config.toml
encoder_arch = "vit"
model = "masked image model"
dataset = "regions of photos with short descriptions (Visual Genome)"
train_examples = 203450
image_size = 32
crop_scale_min = 1
horizontal_flip = true
color_jitter = 0.1
method = "mae"
mask_ratio = 0.75
loss = "mse"
encoder_norm = "layernorm"
encoder_norm_position = "pre"
encoder_activation = "swiglu"
encoder_mlp_ratio = 2
encoder_head_dim = 32
encoder_fused_qkv = false
encoder_bias = "all"
encoder_qk_norm = false
encoder_layer_scale_init = 0.1
encoder_parallel_block = false
encoder_inner_norm = false
encoder_moe = "top_k"
encoder_num_experts = 16
encoder_moe_every = 2
encoder_expert_mlp_ratio = 0.5
encoder_experts_per_token = 2
encoder_shared_expert = false
encoder_patch_size = [4, 4]
encoder_layers = 6
encoder_width = 256
encoder_positions = "rope"
decoder_width = 192
norm_pix_loss = true
decoder_layers = 4
residual_init = "zero_last"
optimizer = "adamw"
lr = 0.0014
beta1 = 0.95
beta2 = 0.95
eps = 1e-08
steps = 22300
batch_size = 256
epochs = 28.1
lr_schedule = "cosine"
final_lr_fraction = 0.1
warmup_steps = 1110
weight_decay = 0.2
Rows from expert 2 of block 3 of the encoder, named by matrix and row number. Rows with one number belong to one neuron. Each number is 128 + 32 x the weight over its row's rms, rounded and kept within 0 to 255. All counts start at 0. After the name is the row's rms in percent of the matrix's.
# gate: expert gate (encoder.blocks.3.mlp.gate, 16x128x256), inputs 172-255
# up: expert up (encoder.blocks.3.mlp.up, 16x128x256), inputs 172-255
# down: expert down (encoder.blocks.3.mlp.down, 16x256x128, transposed), outputs 172-255
gate.23 087 [108 105 108 115 147 164 118 132 126 134 128 146 134 188 146 173 156 100 111 201 164 181 175 123 157 122 109 150 102  56 120 129 126 126 172 116 137  61 151 104 145 126 140 120 155 142 217 168 141 111 139 117 108  67 138 130  94 115 168 136 135 138  77 159 124 144 126 154 132  88 141  91 137 183 169 155 146  89 173 147 144 127 185 119]
gate.24 082 [191  91 126 129 175 138 131 113 156 135 172 142 131 197 137 133 103  88 143 169  65 136 152 103 175 143 144 167 124 157 125 143 135 147 110  89 108 107 152  68 147 185  59 150 116 108 160  83 100  63 182 115 100 151 130 119 122 127 131 130 142 131  89 115 122 162 129 101 136 118 174 104 173 127 166 147 116 173 134 197 149  79 132  82]
gate.25 103 [135  83 144 133  83  65 135 120  67 111  73 123 137 143 197 144 164 156  90 170 115 132 145 167 131 121 163 128 143 150 147  94 143 122 151  99  82  66 111 100  87 175 130 128  15  80 131 170 150 138 125 135 123 128 140 100 108 126  96 125 155 160 155 142 126 125 111  85 116 108 162 127 144 157 109 148 134 142 130  83 109 136  82 138]
gate.26 101 [155  94 155  88 159 110 144 101 166 160  98 152  68 187 135 131 102 146 163 114  95 120 116 103 140  40 107 113 138 136 143 138 141  96 120 133 118 135 130 160 160  98 110 105 147 128 124  67 119  87 154  72 170 181 123 128 116 119 110 132 113 110 126  85 142 145 122 133  73  93 127 140  62  89 130 147 151 170 207 129  79  84 116 171]
gate.27 109 [104 153 129 124  68 177 134 167  89 156 111  94 155 113 138 160 152 163 135  90 167 183  97  69 136  95 128  87 139 144  80 130 113  72 129 141 134 148  76 141 150 147 173 137 151 169  52 141 168 116 121 111 132 136 105 123 151 128 104 142 142 153 171 155 148 120 158 171 118 122 126 122 147 120 147  78 166 167  66 125  85 147 164 163]
gate.28 109 [ 71 164 136 157 126 136 103 119 121 123  51 103 132 179 170 162 173  80 142 148 164 122 114 176 165 127 106 124 171 127 145  65 158 121 117 116 103 110 162 162  79 156 134 135 150 137 144 129 106  71 145 133 115 148 108  88 113 121 132 157 152  98 220  65 107 153 119 131 126  70 104 119 104 129 138  72 123 104 245 103  93 141 128 140]
gate.29 086 [107  50  79 121 186 174 142 156 114 145 197 110 131 141  95 131 131 146 107 106 103 168 149 124 104 128  57 121 165 114  80 104  76 141 190  75  89  94 138 108 138 161 147 106 140 147 119  90  83 151 141 149  95 112 114 143 108 164 175  76 118 117 107 149 160  81 122 166 123  94 146 113 107 109 134 117 140 195 127 187  88 167 154 113]
gate.30 108 [118 124 126 126 106 121 143 183 150 140 138 108 117 130 129 211  98 137 152 179 162 115 101  90  86  72  98  83 127 136 109 100 180 151 139  60 134 109 121 113 157  99 146 103 118 130  77 116 114 116 151 133  94 218 101 155  85 172 107 162 107  99 210  82 151 171 103 123 116 116 150 165  88 105 128 148  95 129 113 104  73 141 174 155]
gate.31 090 [179  87 151 117 165 149 152 134 147 122 133 108  98 145 124 182 113 112 139 134  96 137 109 197 135 163  80 115  75 163  92 143 146 136  99 192 184 145 115 150 130  56 125 112 155 158 121 132 151 125  95  98 100 146  98 181 197 119 192  87 100 146  89 160 147 124 118 169 129 145 143 100 114  80 127  91 134 167 113 143 179 193  74  91]
gate.32 093 [160 105 131  71 117  66 126 122 119 142 128 103 106  98 154  82 139 157 176 136 123 135  77 123  76 117 116  91 153 150 148 113 175 136 115 127 124 148  67 189  59 121  99 102 138  95 120 107 175 127 115  85 127 153 102 110  93 146 137 141 128 129 206  92 145 138 117  65 102  80 110 163 147 140 166  96  96 104 135 164  66 130 180 135]
gate.33 102 [121 100 187 142  98 175 144 118 182 131 112 137 102  69  81 124 218 129 119 117 122 145 172 192  57 124  24  94  78 125 116 115 134 162 141 161  97 133 148 151 118  96 150 113 137 168 169 118  94 173 143 128 171 139  83 106 153 176 135 167 135 118 100 142 122 114 110 129 147 133  58 174 113 122  42 134 173 118 103 153  55 104 111  63]
gate.34 100 [100 143  98  62 130 132 130 115  95  76 168  84  87 159 122 170  97 128 100 160 161 125  86 130 171 117 107  88  99 109 122 148 165 132  93 148 202 126 149 110 138  80  73  81 156 125 185 194 124 173 101 121 132 111 118 139 117 110 160 111 119 165 155 130 180 104  91 116 128 126 139 135 167 159 142 131 128 147 149 141 184 168 152 101]
gate.35 093 [126 142  82 147  97 147 113  89 114 189  92 164  88 171  93 163 166 123 141 113 132 117 153 165 173 176 133 148 170 151 158 197 144 124 177 135  81 113 132 153 101 181 118 137  85 145 151 140 117  95 118 113 120  77 173 102 177  68 131 102 124 112  93 121 120 111 122 123 147 137 192 128 150 139 143 132 128  47 147 109  86 126  67 138]
gate.36 106 [125 138 106  84 121 116 156 108 147 192 132 134 154 104 151 163 121 103 132 174  75 107 116 129  44 126 121 152 106 195 180  55 131 127 176  97 150  97  38 190 153 122 170 132 114 118 140 154 113 113 181 167 112 188 127  89 111 140 129 155 153  56 141 109 121  97 140 118 111 112 126 113 135 126 152 123 116 192  75 101 147 205 156 124]
gate.37 113 [142 156 145 162 107 146 133 110 149  80 124 154 155 119 165  79 144 137 185 152 132 124  89 113  91 183  88 118 133 168 151 136 186 167  93  90 129 110 127  66 142 132  68 130 133 122 112 166 148 171  94  86  75  73  88 137 136 168 168  87 127 174 131 126 107 121 141 154 155 104 119  92 124 117 106 146 185 183 170 175 117  84 155 113]
gate.38 113 [118  72  93 111 120 101  81 144  68 126 126 142 134 144  84 124 167 128  95  94 127  83 135 153 145 136  91  99 171  97 148 164 158 170 125 133  72 118 146 128  95 162  84  99 141  98 181  95 135 145  74 111 146 119 197 133 119 102 115 106 103 141 126 120 149 153 139  80 119 158 131 173 197 132 146  99  96  66 151 108 127 135  87 164]
gate.39 091 [141 112 157 123 117  90 121 120 124  76 190 168 142 155 158 116  77 161  79 140 118 134 155 148 167  87 137 100 124 108 130 120 170 128 147 145 152  52  91 115 144 159 122 119 114 110 157 107 108 111 157 123 192  93 185 135 119 141 118 164 152 145  85 144 135 123 120 117 129 158  93  96 186 101 140 159 150 136  99  87 156  82 127 205]
gate.40 093 [130 180 127  86  95  96 125 127 133 129 133  84 125  75 129 178 155 124 121 101 160  94 114  84 147 130 120 108 132 139 128 119 147 143 144 114 148 167 146  80 120  75 178 134  87 131  76 145 147 131 134 152 103 183  97 132 115 167 143 119 112 102 136 115 113 122 121 138 143 121 104 141 129  47  55 138 145 201 112 159  99 124  42 119]
gate.41 104 [ 51 123 114 146 127 173  95 171  55 149  84 133 104 104 108 123  90 123 101 137 158 128 115 122 127 109 178 103 128  98 100 145  82 146  99 141 130 139 150  81 110 149 122 105 139 199 158 133 105 155  77 151 158 106 163 133 122  86  97 123 118 134 181  83 125 114 123  77 112 166 104 140 172 153 163  91  73 103 149 132 183 138 123 120]
gate.42 100 [ 92 108 135 111 110 155 165 104 148 143 101 146 144  93 126 199 128  99  96 149 135 136 134 131 116  80 119 148  95 108 106 109  95 131 143 151  78 151 112 116 128 126 138 133 109 154 147 125 114  91 198 181 137 164 114 106 140 171 116 137 147   2 115 125 127  89 106  73  94  95 182 137 135 165 137 120 124 113 104 127 101 120 160 115]
gate.43 111 [101 101 124 137 148 210 130 162 197 168 110 148 122 131 146 180 112 143 117 115  91 137 122 126  94  91 119 138 123  91 113  86  95 132 151 160 114 103 146 153 132 118 143 150 151 179 114 178 114 114 172 170 173 119 137  73 102  93 146 118 141  99 137 164  70  73 103  81  89  87 151 137 130 140 146 188 142  30 104 151 168 103 136  40]
gate.44 111 [148 140 184 149 114 179 116  92 144 110 153 113 135  55 137 153 107 165  68 128 110 158 134  96  99 134 105 160 119 135  98 149 208  98 111 118 201 115  90 125 199 104 114 141 161 174  67 124 129  93 140 162 102 198 110 188 158 125 114 140 143 150  83 166 118 151 135 151 138 173 140 115  99 106  95 151 124 128  49  94 118  97 151 157]
gate.45 115 [136 129 119 116 119 128 133 100 123 111 159 137  65 166 135 132 159 149 143 136 137  69  97 145 114 119 197 114  78 114 115 105 101 109  72 135  80 135 177 128  98  91  89 141  55 165 158 180 109 185  71 140 182 117 163 118 154 185  82  56  81 134 137 120  95 103 154  52 100 186 105 153 190 121 178 145 131  89 154 105 197 169 114  96]
gate.46 091 [127 114 141  96 155 124 113  92 132 114 170  89  55 124  74 156 108  77 134 148  85  95 144 152 182 113 127  61  93 129  86 117 137 129 114 137 148 157 114 163 117  67 135  98 149 117 104 119 109 187  72  78 132 114  81 140 191 153 196 140  77 159 111  87 178 110 120 119 112 180 148 120 151  93 139 119 117 120 141 144 178 148  60 115]
gate.47 107 [120 111 136 133 171 135 102 157  89 100 107 109 155 158 155  76  83 171 142 135  99 143  95 135 130 138 146 100 147 134 113  74 152  93 117 132 139 144 137 117  63 185 139 114  95 108 141 138  93 154 104 140 128  99 130 104 121 118 187  91 116 186 140 100 160  96 106 130  87  95 123 105 159 133 111 101 118 104 162 218 167 119 104 100]
gate.48 098 [115  91  88  91 196  97 106 115 121 140  87 156 191 158 105  87 120  82  99  83 192  97  90 143  91 141  99  53 165 131 164 115 114 159 154  86 118 110 112 163  52 131 109  93 114 129 134 109  85  62 153 149  95 135 187 119 135 123  86 111 144  84 171 157 108 124 163 117 147 106 136 125 194 137 151 120  88 139 132  86 163 103 100 112]
up.23 090 [ 93 127 119 136 149 108 148 115  65 120 140  91 165  91 118 104 106 115  77  88 176 102 124 160  97 113 151 120 160 147 111 145 148 147  88 151 135 102  87 163  79 123 206 129 109 180  83 153 139 149  82 139 157 125 109  95  81  93  92 113 122 123 216 130 111 108 145 126 140 150 160 145 158 128 136 115 126 116 108  68 147 143 127 121]
up.24 075 [175  71  83 137 163 136 137 106 147 151 198 195 127 179 145 120  92  94 151 166  98 112 118 112 182 130 184 173 108 147 128 136 115 142  99 103  91  85 143  63 127 171  38 138  92 108 154 121 115  93 158 121  97 125 145 112 103 141 126 118 134 119 123 123 113 146 152 118 132 118 166  93 179 154 208 156 100 149 148 163 160  85 133  64]
up.25 107 [173 141 137 175  88 187 188  85 153 148 173 142 109  57 111 138 118 145 110 151 180 112 122 140 124 129 115 139  70 146  98 114  54  84 134 120 138 151 163 132 142 104 102 148 114 140  89 118  50 133 187 131 142 129 144 121 167 195 114 133 134  99  53 139 142 107 142 139 164 153  68 103 147 122 164 127 123 129  72 124 171 196 173  98]
up.26 100 [160 114 209 153 106 108 163 120 122 114 130  93 143 115 148 161 114  74 101 131  99 141 133 101 159  95 120 110  93 159 132 137 184 161  73 144  71 155  90  86 131 134 167 115 127 133 128 121 150 139 142 214 113 135 127 174  97 193 144 143 123 113 118 144 144 169 101 103 155 110 141 131 137 158  86  76 106 133  62 105 147 173 184 131]
up.27 111 [ 64 102  85  95 101  92 158 158 144 183 126  93  78 128  76 143 112 130 143 128 177 150  28 139 170 111 153  94 131 134 146 102  68  40 155 156 156 106 104 176 144  67 145 132 125 144 167 157 148 174 119 114 132 117 125 119 164  95 108  96 118 117 144 153 110  24 100 139  98 139 102 122 131 127 175 132 203 147 148 102  79 175  84 151]
up.28 107 [103  93 119  87 135 147 116 165 118 155  95 105  85 139 199 102 149 190  85 134 138 153 135 124 133 169 197 128 148 115 113 169 133 117 140 169 110 106 121  70 138 151  94 126  98 135 231 115 110 113 143  97 161 118 190 126 106 120 103  99 158 163 132  93 111 164 144  80 149 117 103 137 184 133 160 179 131  97 123 160 152 150 163  87]
up.29 086 [149  72 116 125 132 111 129 161 122 134 197  79 151 166 108 163 137 180  73  65 144 145 154 113 109 165  92 104 138  95 135 115 137 175 166 110  65  71 131 140 126 181 167 141  77 101 138  93 150 148 105 177 186 110 131 152  95 148 135  78  88 142 104 184 149  95 119 132 108 107 147 134 148 136  84 142 176 174 110 151 104 144 130 150]
up.30 115 [119  81 122 181 103 136 123 143 142 119 149 122 104 111 133 142 108 135 115  81 105 151 186 119 134 143 164 132 104 120 128 218 168 133 115 126 130 112 112 141 139 135 130 164 150 171 167 182 136 119 128  61 159  80 182 128 138 111  60 112 115 117 132 160  71 106 154 113 130 165 150 123 143 124 170 195 150 135 125 140 139  99 166 129]
up.31 093 [160 102 149  88  99  85 147 134 161 161 142  85 112 164  95 154 137 136 111 132 124 160 115 188 165 139 119 138 108 163 119 205 138 111 137 135 123 143  77 133 163  48 174 100 137 124 162 120 135 148 143  94 110 104 104 157 195 111 160 142 105 109 106 164 141 112 129 161 123 156 131 116 115 117 117 110 121 137  65 114 127 218  99 137]
up.32 098 [117 164 112 108 122 170 121  95 120 121 105 129 138 150 109 138 119 117  85 151 156 118 167 102 159 128 139 129  87 138  84  99 157 109 114 113 135 183 136 189 113  86 155 164 143 153 143  62 180  83 140 147 128 187 126 128 100 170 128 176 136  78 166 107 142 163  73 115 175  89  81 129 130 120 218 114 115 126 148  60 140 162 155 151]
up.33 105 [117 112 148 159 117 141  98 154 138 126 154 157 158 165  93  79 176 140 118  86 113 168 131 159  48 163  85  81 105  90 142  84 113  96 169  65 115 102 147 113  92 153 119 115 135 150  25 127  83 184  88 166 138 104 106 130 139 173 157 109 108 132 107 184 105 116 107 147 157 103 109 132 122  68  90 100 155 140  93 145 138 145 102  69]
up.34 093 [ 84 116 148 131  61 179 158 128 151 115  69  86 100 164 120 154 105  80 126 101  75 133  88 126 127 136  77  80 134 157 104 110 142 188 149 160 164  87 102 155 139  89 134 107 185 171 129 192 126 179 156 150 104 142  70 141 162 136 157 111 135 104 114 156 119  96  98 101 113  71 177 138  79 178  85 142 171 138 119 139 106 113 123 102]
up.35 091 [188  98 112 112 142 115  79  87 111  79 141 170 112 204 128  71 188 161 153 110  96  70 103 118 126 107 132 103 115  91 158  99 134 124 131 103 100 144 163  73  65  96  41 135 103 110 170  77  82  57 151 149 143 153 130 168 106 201 152 152 122 126  84 113 159 154  91  73 107  99 114 131 116 132 121  82 118 159 155 175 123 102  99 173]
up.36 105 [136 147 104 110  91 146 143 123 166 174 109 139 109 102 141 164 116 100 165 128  69 150 166 146  85 175 127 186 171 189 140 131 153 174 136 134  34 126 146 166 175 200 178 163 147 123 140 180 129 138 145 163 121  92 125  82 100  89 195 117 121  90 123 102 114 121 146 144 150 134 145 113 107 131  44 175 160 125  98 119 159 171 136 103]
up.37 107 [ 78  97 213 134 102 179 106 103 159  36 120 107 190 176  72 131 115 122 122  47 159 116 143  77 168 168  98 109  93  89 174 139 141 115 129  90 177 142 153  92 165 114 106 113 159 175 163 164 132 151 153 149 114 128 104 181 165 110  84 124 118  98  68 160 107 172  81 140 156 146  77 117 106 117 116 165 189 180 116 163 177 110 122 122]
up.38 112 [ 85  88  72 112 189 147 141 145 128  93 143 169 141 145 143 105  88 111 123 123 108  89 183  85 166 112 130 137 160 127  90 161 172 207 123 137 126 162 144 104 110 188  65 143 164 168  90 169 106  77 148  55 143 122 159 106  86 110 174 145 139 140 150 102 107 145 170  92 144 157  98 102 161  50 175 106 132  81 114 132 211  99 149 147]
up.39 095 [100 183 161 146 158 134 138 120 154 107 122 155 144  76 129 130 113 172 169 193 139 148  98 141 122  79 139 133  62 149  88  81 139 110 151 144 148  53 107 112 142 148 115 123  54 135  98 175 120 118 179 153 176 111  79 134 133 151 142 166 130  82 105 124 143 116 121 175  93 126  71 114 164 130 120 155 124 135 147 118 195  72 120 138]
up.40 104 [173 208 154 156 122 125 173 109 168 139 126 144 136 112 123 189 143 101 163 149 109  87 142 198 195 170 115 148 104 175 149 135 137 178 113 145  88 192 139 105 136 151  63 171 115 100  88 155 131 123 118 117 124  97 117 155 179 181 131 119 128 143  86 151 110 155 126 143 160 173 151  99 183 103 111 135 199 155 128 114 170 142 131  96]
up.41 104 [ 96 119  95 110 142 138 122 140 119 170 105 131 128 171 164  99 124 139 123 147 163 118 120 126 129  71 170 130 143 108 172 114  80 159 111 116 124  63 106 138 111 155 100 109 128 142 207 155  83 131 149 103 151 109 143 131 136 123  94 121 146 107 136  77  73  98 143  86  84 150 109 111 188 153 182 150 102  69 156  92 146 128 149 127]
up.42 092 [174 100 185 160 136 170 132  80 127 167  82 132  69  92 152 186 115 111  81  58 140 131 123 139 122 201 118 180 130 133 112  81 140 141 135 171 100 134 129 109  92 146 105 131 114 126 164  96  71 135 135 195 112 164 160 138 190 128 132 124 155 175 135 188 151 122 168  77 131  80 150 140 125 126 128 131 140 118 112 141 112 152  91  91]
up.43 100 [156 155 133 153  83 105 117 155 113 144  77 143 130 135 115 115 175  96 140 108 113 172 162 202 122 170  91 144  96 112 133 140  97 164 165 163  20 157 116 131 126 142 154 128 127  76 152  79  88 165 118 161 110 121 103 146 147 123 151 115 122 150 118 143 132 139 103 124 128  83 148 161 111 127  61  91 137 113 153 161  68 112  81 132]
up.44 105 [ 96 145 185 102 132 130 114 181 121 171  54 135 140 137 105 115 148  95 143 147 112 150 116 158  92 105 115 117 144 144 119  66  62 145 151 145 145 110 124 177 103 125 131  92 102 133 132 136 121 192 104 159 161  96 105  61 160 122 152 149  93 111 179 102 165 114 115 165 124  68 101 155 118 167  62 115 125  87 151 157 127 160  83  84]
up.45 106 [ 74 104 122 140 135 105 143  80 102 122 166 124 153 160 134  68 129 146  88  94  89  93  82 143 142 151 183 116 132 113 143 116 101 115 120 136 161  99 113  44 125  90  36  99 109  89 146 156  64 237  95 102 133 102 101 115 165 135 126  95 125 141 134  99 156 116 137  57 148 158 107 150 158 102 162 101 145 110 132 110 172 178  53 125]
up.46 103 [ 93 164 124 152  92 127 167 168  82 155 113 131 100 128 175 142  93 156 117 126 128 120 128 138  57 157 131 173 130 157 143 131 123 197 152 107 123 133 175 117 120 170  59 129 120  93 122  92  81 120 105 157 114 143 177 136 157  47 137  96 137 173 167  70 149 167 109  95 141 131 110 143 132 109 101  85  83  50 106 112 140 111 141 154]
up.47 107 [138 129 145 111 162 115 139 133 159 146 157  81 116  75  79 145 118 132 105 133 182 127 158 155 133 159 125 119  73 128 149 165 141 157 112 128 181 150 107 146 138  82 146 121 185 149 103  85 127 133 108 116 138 139 125 147 167 108  99 156 170 170 119 186  93 137 150 165 185 185 135 125 124 148 110 145 173 124  82  91  96  86 128 154]
up.48 098 [141 154 102 138 165  93 141 142 177 163 147 139 162 111 109  93 101 113 122 162 208 168  98 181 107 164  97 137 144 170 135 145 112 102 159  71 112 183 121  81  93 119 191 110  94 100  80 163  86 108 159 141  47 130 107 136 187 204 133 136 153 114 174 160 108 121 140 164 183 127 154  99 138 127  89 129  86 206  73 141 119 138 123  80]
down.23 092 [150  82 106 187 140  93 108 180 136 136 121 171 154 119  99  89 146 122  52 172 153 176 134 190 176 110 213 168 103  89 127 118  88 123 134 161 149  46 137 146 152 100 134  93 106 115 162 118 128 138 128  87 173  61 201 135 157  30 103 178 123 126  79 124 145 141 114 101 129 143 201  95 179 182 206 139 108  93  91 113 162 119  88 125]
down.24 081 [100 156 151 123 119 107  98  78 127 103 148 103 129 146 126  62 143 131 159 118 173 146 106 106 118  86 109 158 106 112 140 106 133 115  77 138 110 122  95 103 114 110 195 149 132 110  85 151 167 166 118 122 157 159 127 154 107 187 137 122 120 101 170 104 104 102 125 188 113  99 107  81  95  61 109 129  87 178 118 108  75 119 182  89]
down.25 108 [135 163 158 150 162 123 107 103 137  74 136 137 218  90 147  91 157  83 130  94  81 168 189 152 111 147  84 180 108 130 123 134 175 137  98 114  66 163 146  96 130 220 128 116 164 126 102 167 134 131 136 174  83  85  90 112 119  84  82 153 143 137 125 136 114 142 118 180  97 119 169 128  80 150 101 124 140 129 101  73 134  33 102 133]
down.26 103 [159  81  88 101 181 133 106 151 177 188 101 166 130 121 126 127  95 150  96 187 138 129  74 182  97 160 138  93 141 122 168  90  65 116 184 106 189 124 132 126 147 110 148  86 100 141  85 152 175 127 128 152 105 138 190 176 115 151 135 116 113 130 123 174 119  93 105 143 120  91 154 151 151 143 170 179  72 101 106 138 171 177  91  74]
down.27 101 [188 129 150 130 177 131 148 104 130 135 163 124 183 142 138 141 127 105 139 100  93  74 113 140  86 140  95 121 123 104 150 102 180 166 102 184 139 178 103 192  88 123  74 123 143 122 108  99 128 121 102 145 183 209  89 155  92 167 159 110  72 120 113 130  91 120 122 131  77 125 122 136 103 183 117 134 136 148 116 111 128  58 132 118]
down.28 104 [164 119 140  95 118 123 130 119 118 133  69 190 135  78 144 151  66 113 144 151  64  45 146 109 140 136 125 113 148 142 110 113 142 249 121  80  83  70 112 182 159 143  67 154 160 107 183 179 122 118 121 147 130 121  78 116 108 131 188  97  89 141 131 107 139 123 121 110  98 149 170 122 175 151  87 157 165  49 165 179 192 123 100 120]
down.29 083 [162 123 146 103 160 125 131 105 131 155 138  91 110 115  93 150 151 126 147 154 109 108 139 100  74 106 165  46  81 153 102 112 158 193 138 152 133 164  94 178 145 166  88 136 155 168 157 173 173 164  93 120 121 217 123 147 151 154 174 159  84 106 168  57 138 132 173 103  90 114 111 146  89 204  72  93 118 151 114 123 128 151 133 125]
down.30 108 [126 157 157 137  94  97 164 159 123 121 144 105 104  63 122 179  68 132 170 112 100  75 201 138 109  88  80 137 100 109 122 157 172 170 123 122 170 169 183 153 149 170 144 156 199  97 130 128 121 153 149 147 126 136 157 112 163  50 200 119 114 144  51 140 135 175 107 119 162 178  96 133  93 153  96 138 136 126  96 153 120 125 161 141]
down.31 086 [170 197 104 132 140 153 119 158 113 129  78 136  71 128 159  94 123 159 116 136  74 151 135 110 110 101 142  98 119 111 115 105 102 185 153 142  71 148 128  82  94 126 124  95  54  98 100 151 104 164 110  69 149 180 127 141  90 156  75 147 108 106 151  85 135 142 119 111  98  97 152 175 177  83  85 131 117 220 130 148 122 153  75 144]
down.32 097 [138 149 157 116 172 110 110  95 129 120 152 135 197 115 155 116  76  94  99  40 169  80 114 117  88 135 115 134 151 100 117 101 177 126 101 129 105 195 123 172  35 123 148 112  82 167 169 196 186 148 136 145  67 175 108 127  76 156  79 167 135 140 153  83 103 162 124 155 126 116 173 150 133 119 129 170  99 150 117 122 143 102 104 125]
down.33 107 [180  93  88 138 121 158 146 131 103 100 157 127 119 177 177 150 177 127 118 140 195 130 166 117 139  92  86 140 119 105 112 185 153 111 130 141  95 128 130  92  72 101 162 122 105 137  91  96 107  74 147  73 139 126 141 134  94 130  97 164 161 155  77 190 103 131 170 156 131 192 111 152 146  74 166  82  99 169  80  86 111  87 137 187]
down.34 094 [110 103 136 155 158 135 118 137 126  78 170 144 167 112 129 122  70  60 150 158 159 125  84 155 106  75 143 101  89 108 140 104 133 134 122 171 160 130 144  97 141 136 138 139 152 134 105 184 114 103 151 148 155 138 103 173  70 137 172 124 123 123 154  64 102 136  51 112  92  41 135  98  75 142  82 150 117 168 133 120 144 185 170 107]
down.35 092 [ 52 124 163 135 133 177 125 110 139 127 144 113 121 146 112 162 120 147 149 143 107 129 171 114 137 139 131 123 189 123  95 132 145 157 105 134 164 125 118 134 167 193 190 126 148 222 179 128 156 160 143 192 124  83 115  93 164  54 118 132  79 141  67 147 110 129 165 217 182 146  97 119 114 179  76 153 185  93 142 149 138 139 133 101]
down.36 106 [147 159 125 134 120 116 142 118 110 182 141 129 122 101  93 108 144 170  90 131 104 185 142 134 119  90 166 125 135 146 109 164 111 145 149 141 163 160 115 140 154 210 173  93 142 180 153 113  88 138 134 215 113  63 149 128  52  62 125 134 120 126  78 153 142 103 154 186 121 179 142 101 106 244  75 155  97  92 142 140 161 156  96 137]
down.37 112 [ 70 151 176 163 139 124 147  87 145 152 132  85 167  86 142 171 147  78 142 124 134 134 100 108 142 215 121 104 208 125 108 109 152  73 115 124 130 214 134 181 109 180 109 145 174 142 127 124 181 141 121 168  59 109 136  87 158 111  93 114 102 163  86 136 100 138 144 174 174  96 121  86 111 142  89  78 156 126 153 142 169 137 123 121]
down.38 118 [125  82 112  90 169 123 147 137 136 105 133 166 132  90 145 143 162 133 136  98 129  98 134 142 116 159  69 141 174 140 161 132 155 163 111 128 101 155 109 117  58 123  70 112 167 111  97 142 122 155 136 124  91 149  65 132 130 140 121  77 130 140 138 175 111  82 161  93 128 170 141 137 138  87 182 111 139 121 127  98 123 125  97 139]
down.39 097 [139 155 141  89  84 170  93 108 101  69 121 116 152  87 103 128 143  48 134  86 133 105 141 119 117 145 108  94  92 149 150 136 152 154 157 110 115 132 106  55 109  88 180 131 131  83 112 100 109 167  98  70 158 116  93 123  52 137 139 179 198 115 147  94 200 116  86 142 155  95 102 117 118  83 144 114  99 235  93 103  84 124 176 140]
down.40 104 [167 168 129 186 143 153 104 142 130 137  99 166 177 108 146 189  89  97  89 139  75 155 155 181 115 112 110 159 139 181 122 139 167 119 162  86 132 118 127  96 131 226  96 157 136 137 102 164 116  97 170 158 112  40  58  50 182  69 139 142 157 143 143 134  98 151 190 114 153 128 115  61 167 161  78 116 160  87 118 105 167  77 114 163]
down.41 095 [123 150  71 127 109 150  77 124 125 132  97 167 134  78 129 102 108 172 128 150 183 106  85 140  99 105 197  90  93  98 138 103 138 163  87  97 127 105 127 132  45 138  71 143 130 117 157 187 143 101 113 134 188 127 155 182 122 144 147 138 118 144 184  80 100 142 156  97 123 103 128  78 174 123 181  91 111 111 142  87 189 143 180 124]
down.42 101 [146 159 145 143 130 145  97 121 122  81 120 123  95  98 128 111 155 193  90 139  80 113 164 122 102 109 109  81 150 105 130 188 191 150 149 129 128 140 134  47 117 152 114  50 137  95 136 141 165 176 104 119 145  95 154 115 121 150 170 158 119 150 107  51 218 154 142 108 155 169 124 130 111 161  97 115  54 162 104 144 101 112 146 160]
down.43 112 [ 99  96  33  88 154 112  80 136 147  78 101 142  94 178 126 193 174 154 128 103 116  95 176  78 153 139 115  75 153 127 108 157 126  97 176 153 153 148 123 109  93  98  98  99 122 128 117 100 132 101 102 117 106 156 139 139 153 145 103 170 101 142 106 186 180 201 224  95 156 153 117 150 113  76 176  60 133 161 135 130 116 113  82 209]
down.44 104 [ 99  72 159 144 131 135 201 118 143 140 147  69 107 155 180 115 171 192 135 107 177 117 128  93 141  51 102 107 107 131 144 107 114 117  82 129 106 116 111 109 103 125 136 121 122 155 132 113 143 132 190 132 166 155 149 154 134 172  97 109 140 155 112 162  34 126 153 151 105 171  89 159 154 121 161 140 167 116 103  96 155  96 139 110]
down.45 099 [134 135  99 141 118 130 115 109 124 131  94 143 104 119 129 126 111 156 144  82 171  94  99 117 102 134 108  82 168 144  84 135  82 202  96 110 173 140 133 137  79  76  60 103 140 159 175 133 132 147 140 169 113 174  90 170 178 175 146 125 158 121 186 154 148 154 170 119 170 163 144  70 123 108  87  62 111  93 121  75 153 147 101 134]
down.46 100 [ 35  84 159  95 153 137 134  95 137  71 173  82 148 164 110 107 172  51 138 122 148  99 150 108 167 196 131 139 193 129 127 114 136 103 130 114  65 128 134 130  70 155 153 114 162 121 176 110 115 144 102  96  76 106  52 120 149 127 109 121 126 119 179 112 142 149  93 107 142 114 148  88 103 101 163  94 165 167 165 123 104 119 156 134]
down.47 109 [120 139 132 171 149 119 136 149 130 148 149 115 172 168 134 114 113 121 127 182  97 155 141 130 150 110 130 130 128 118 113 143 114 119 133 101 111  98 128 125 123 175 187 148 111 127 145 116 131 121 125 223 113  27 132 136  65 158 170 125 138 157 100 131 120 108 128 204 128 120 121  72 136 191 101 134 143 134 173 119 206 110 153 166]
down.48 099 [118 189 163 150 104 137 102 130 141 130  95 148 138 139 152 106  93 137 134  39 156 132 113  61 133 155 127  97 112 134  41 107 114  92  68  89  69  56 183 128  70 178 150 134  93 184 120  99 163  70 114 111 137 104 132 154 159 145  58  85 136 128 136 129 130 163 130  93  93 130 143 148 168 112 127  93 170 184  96 119 128  84 140 111]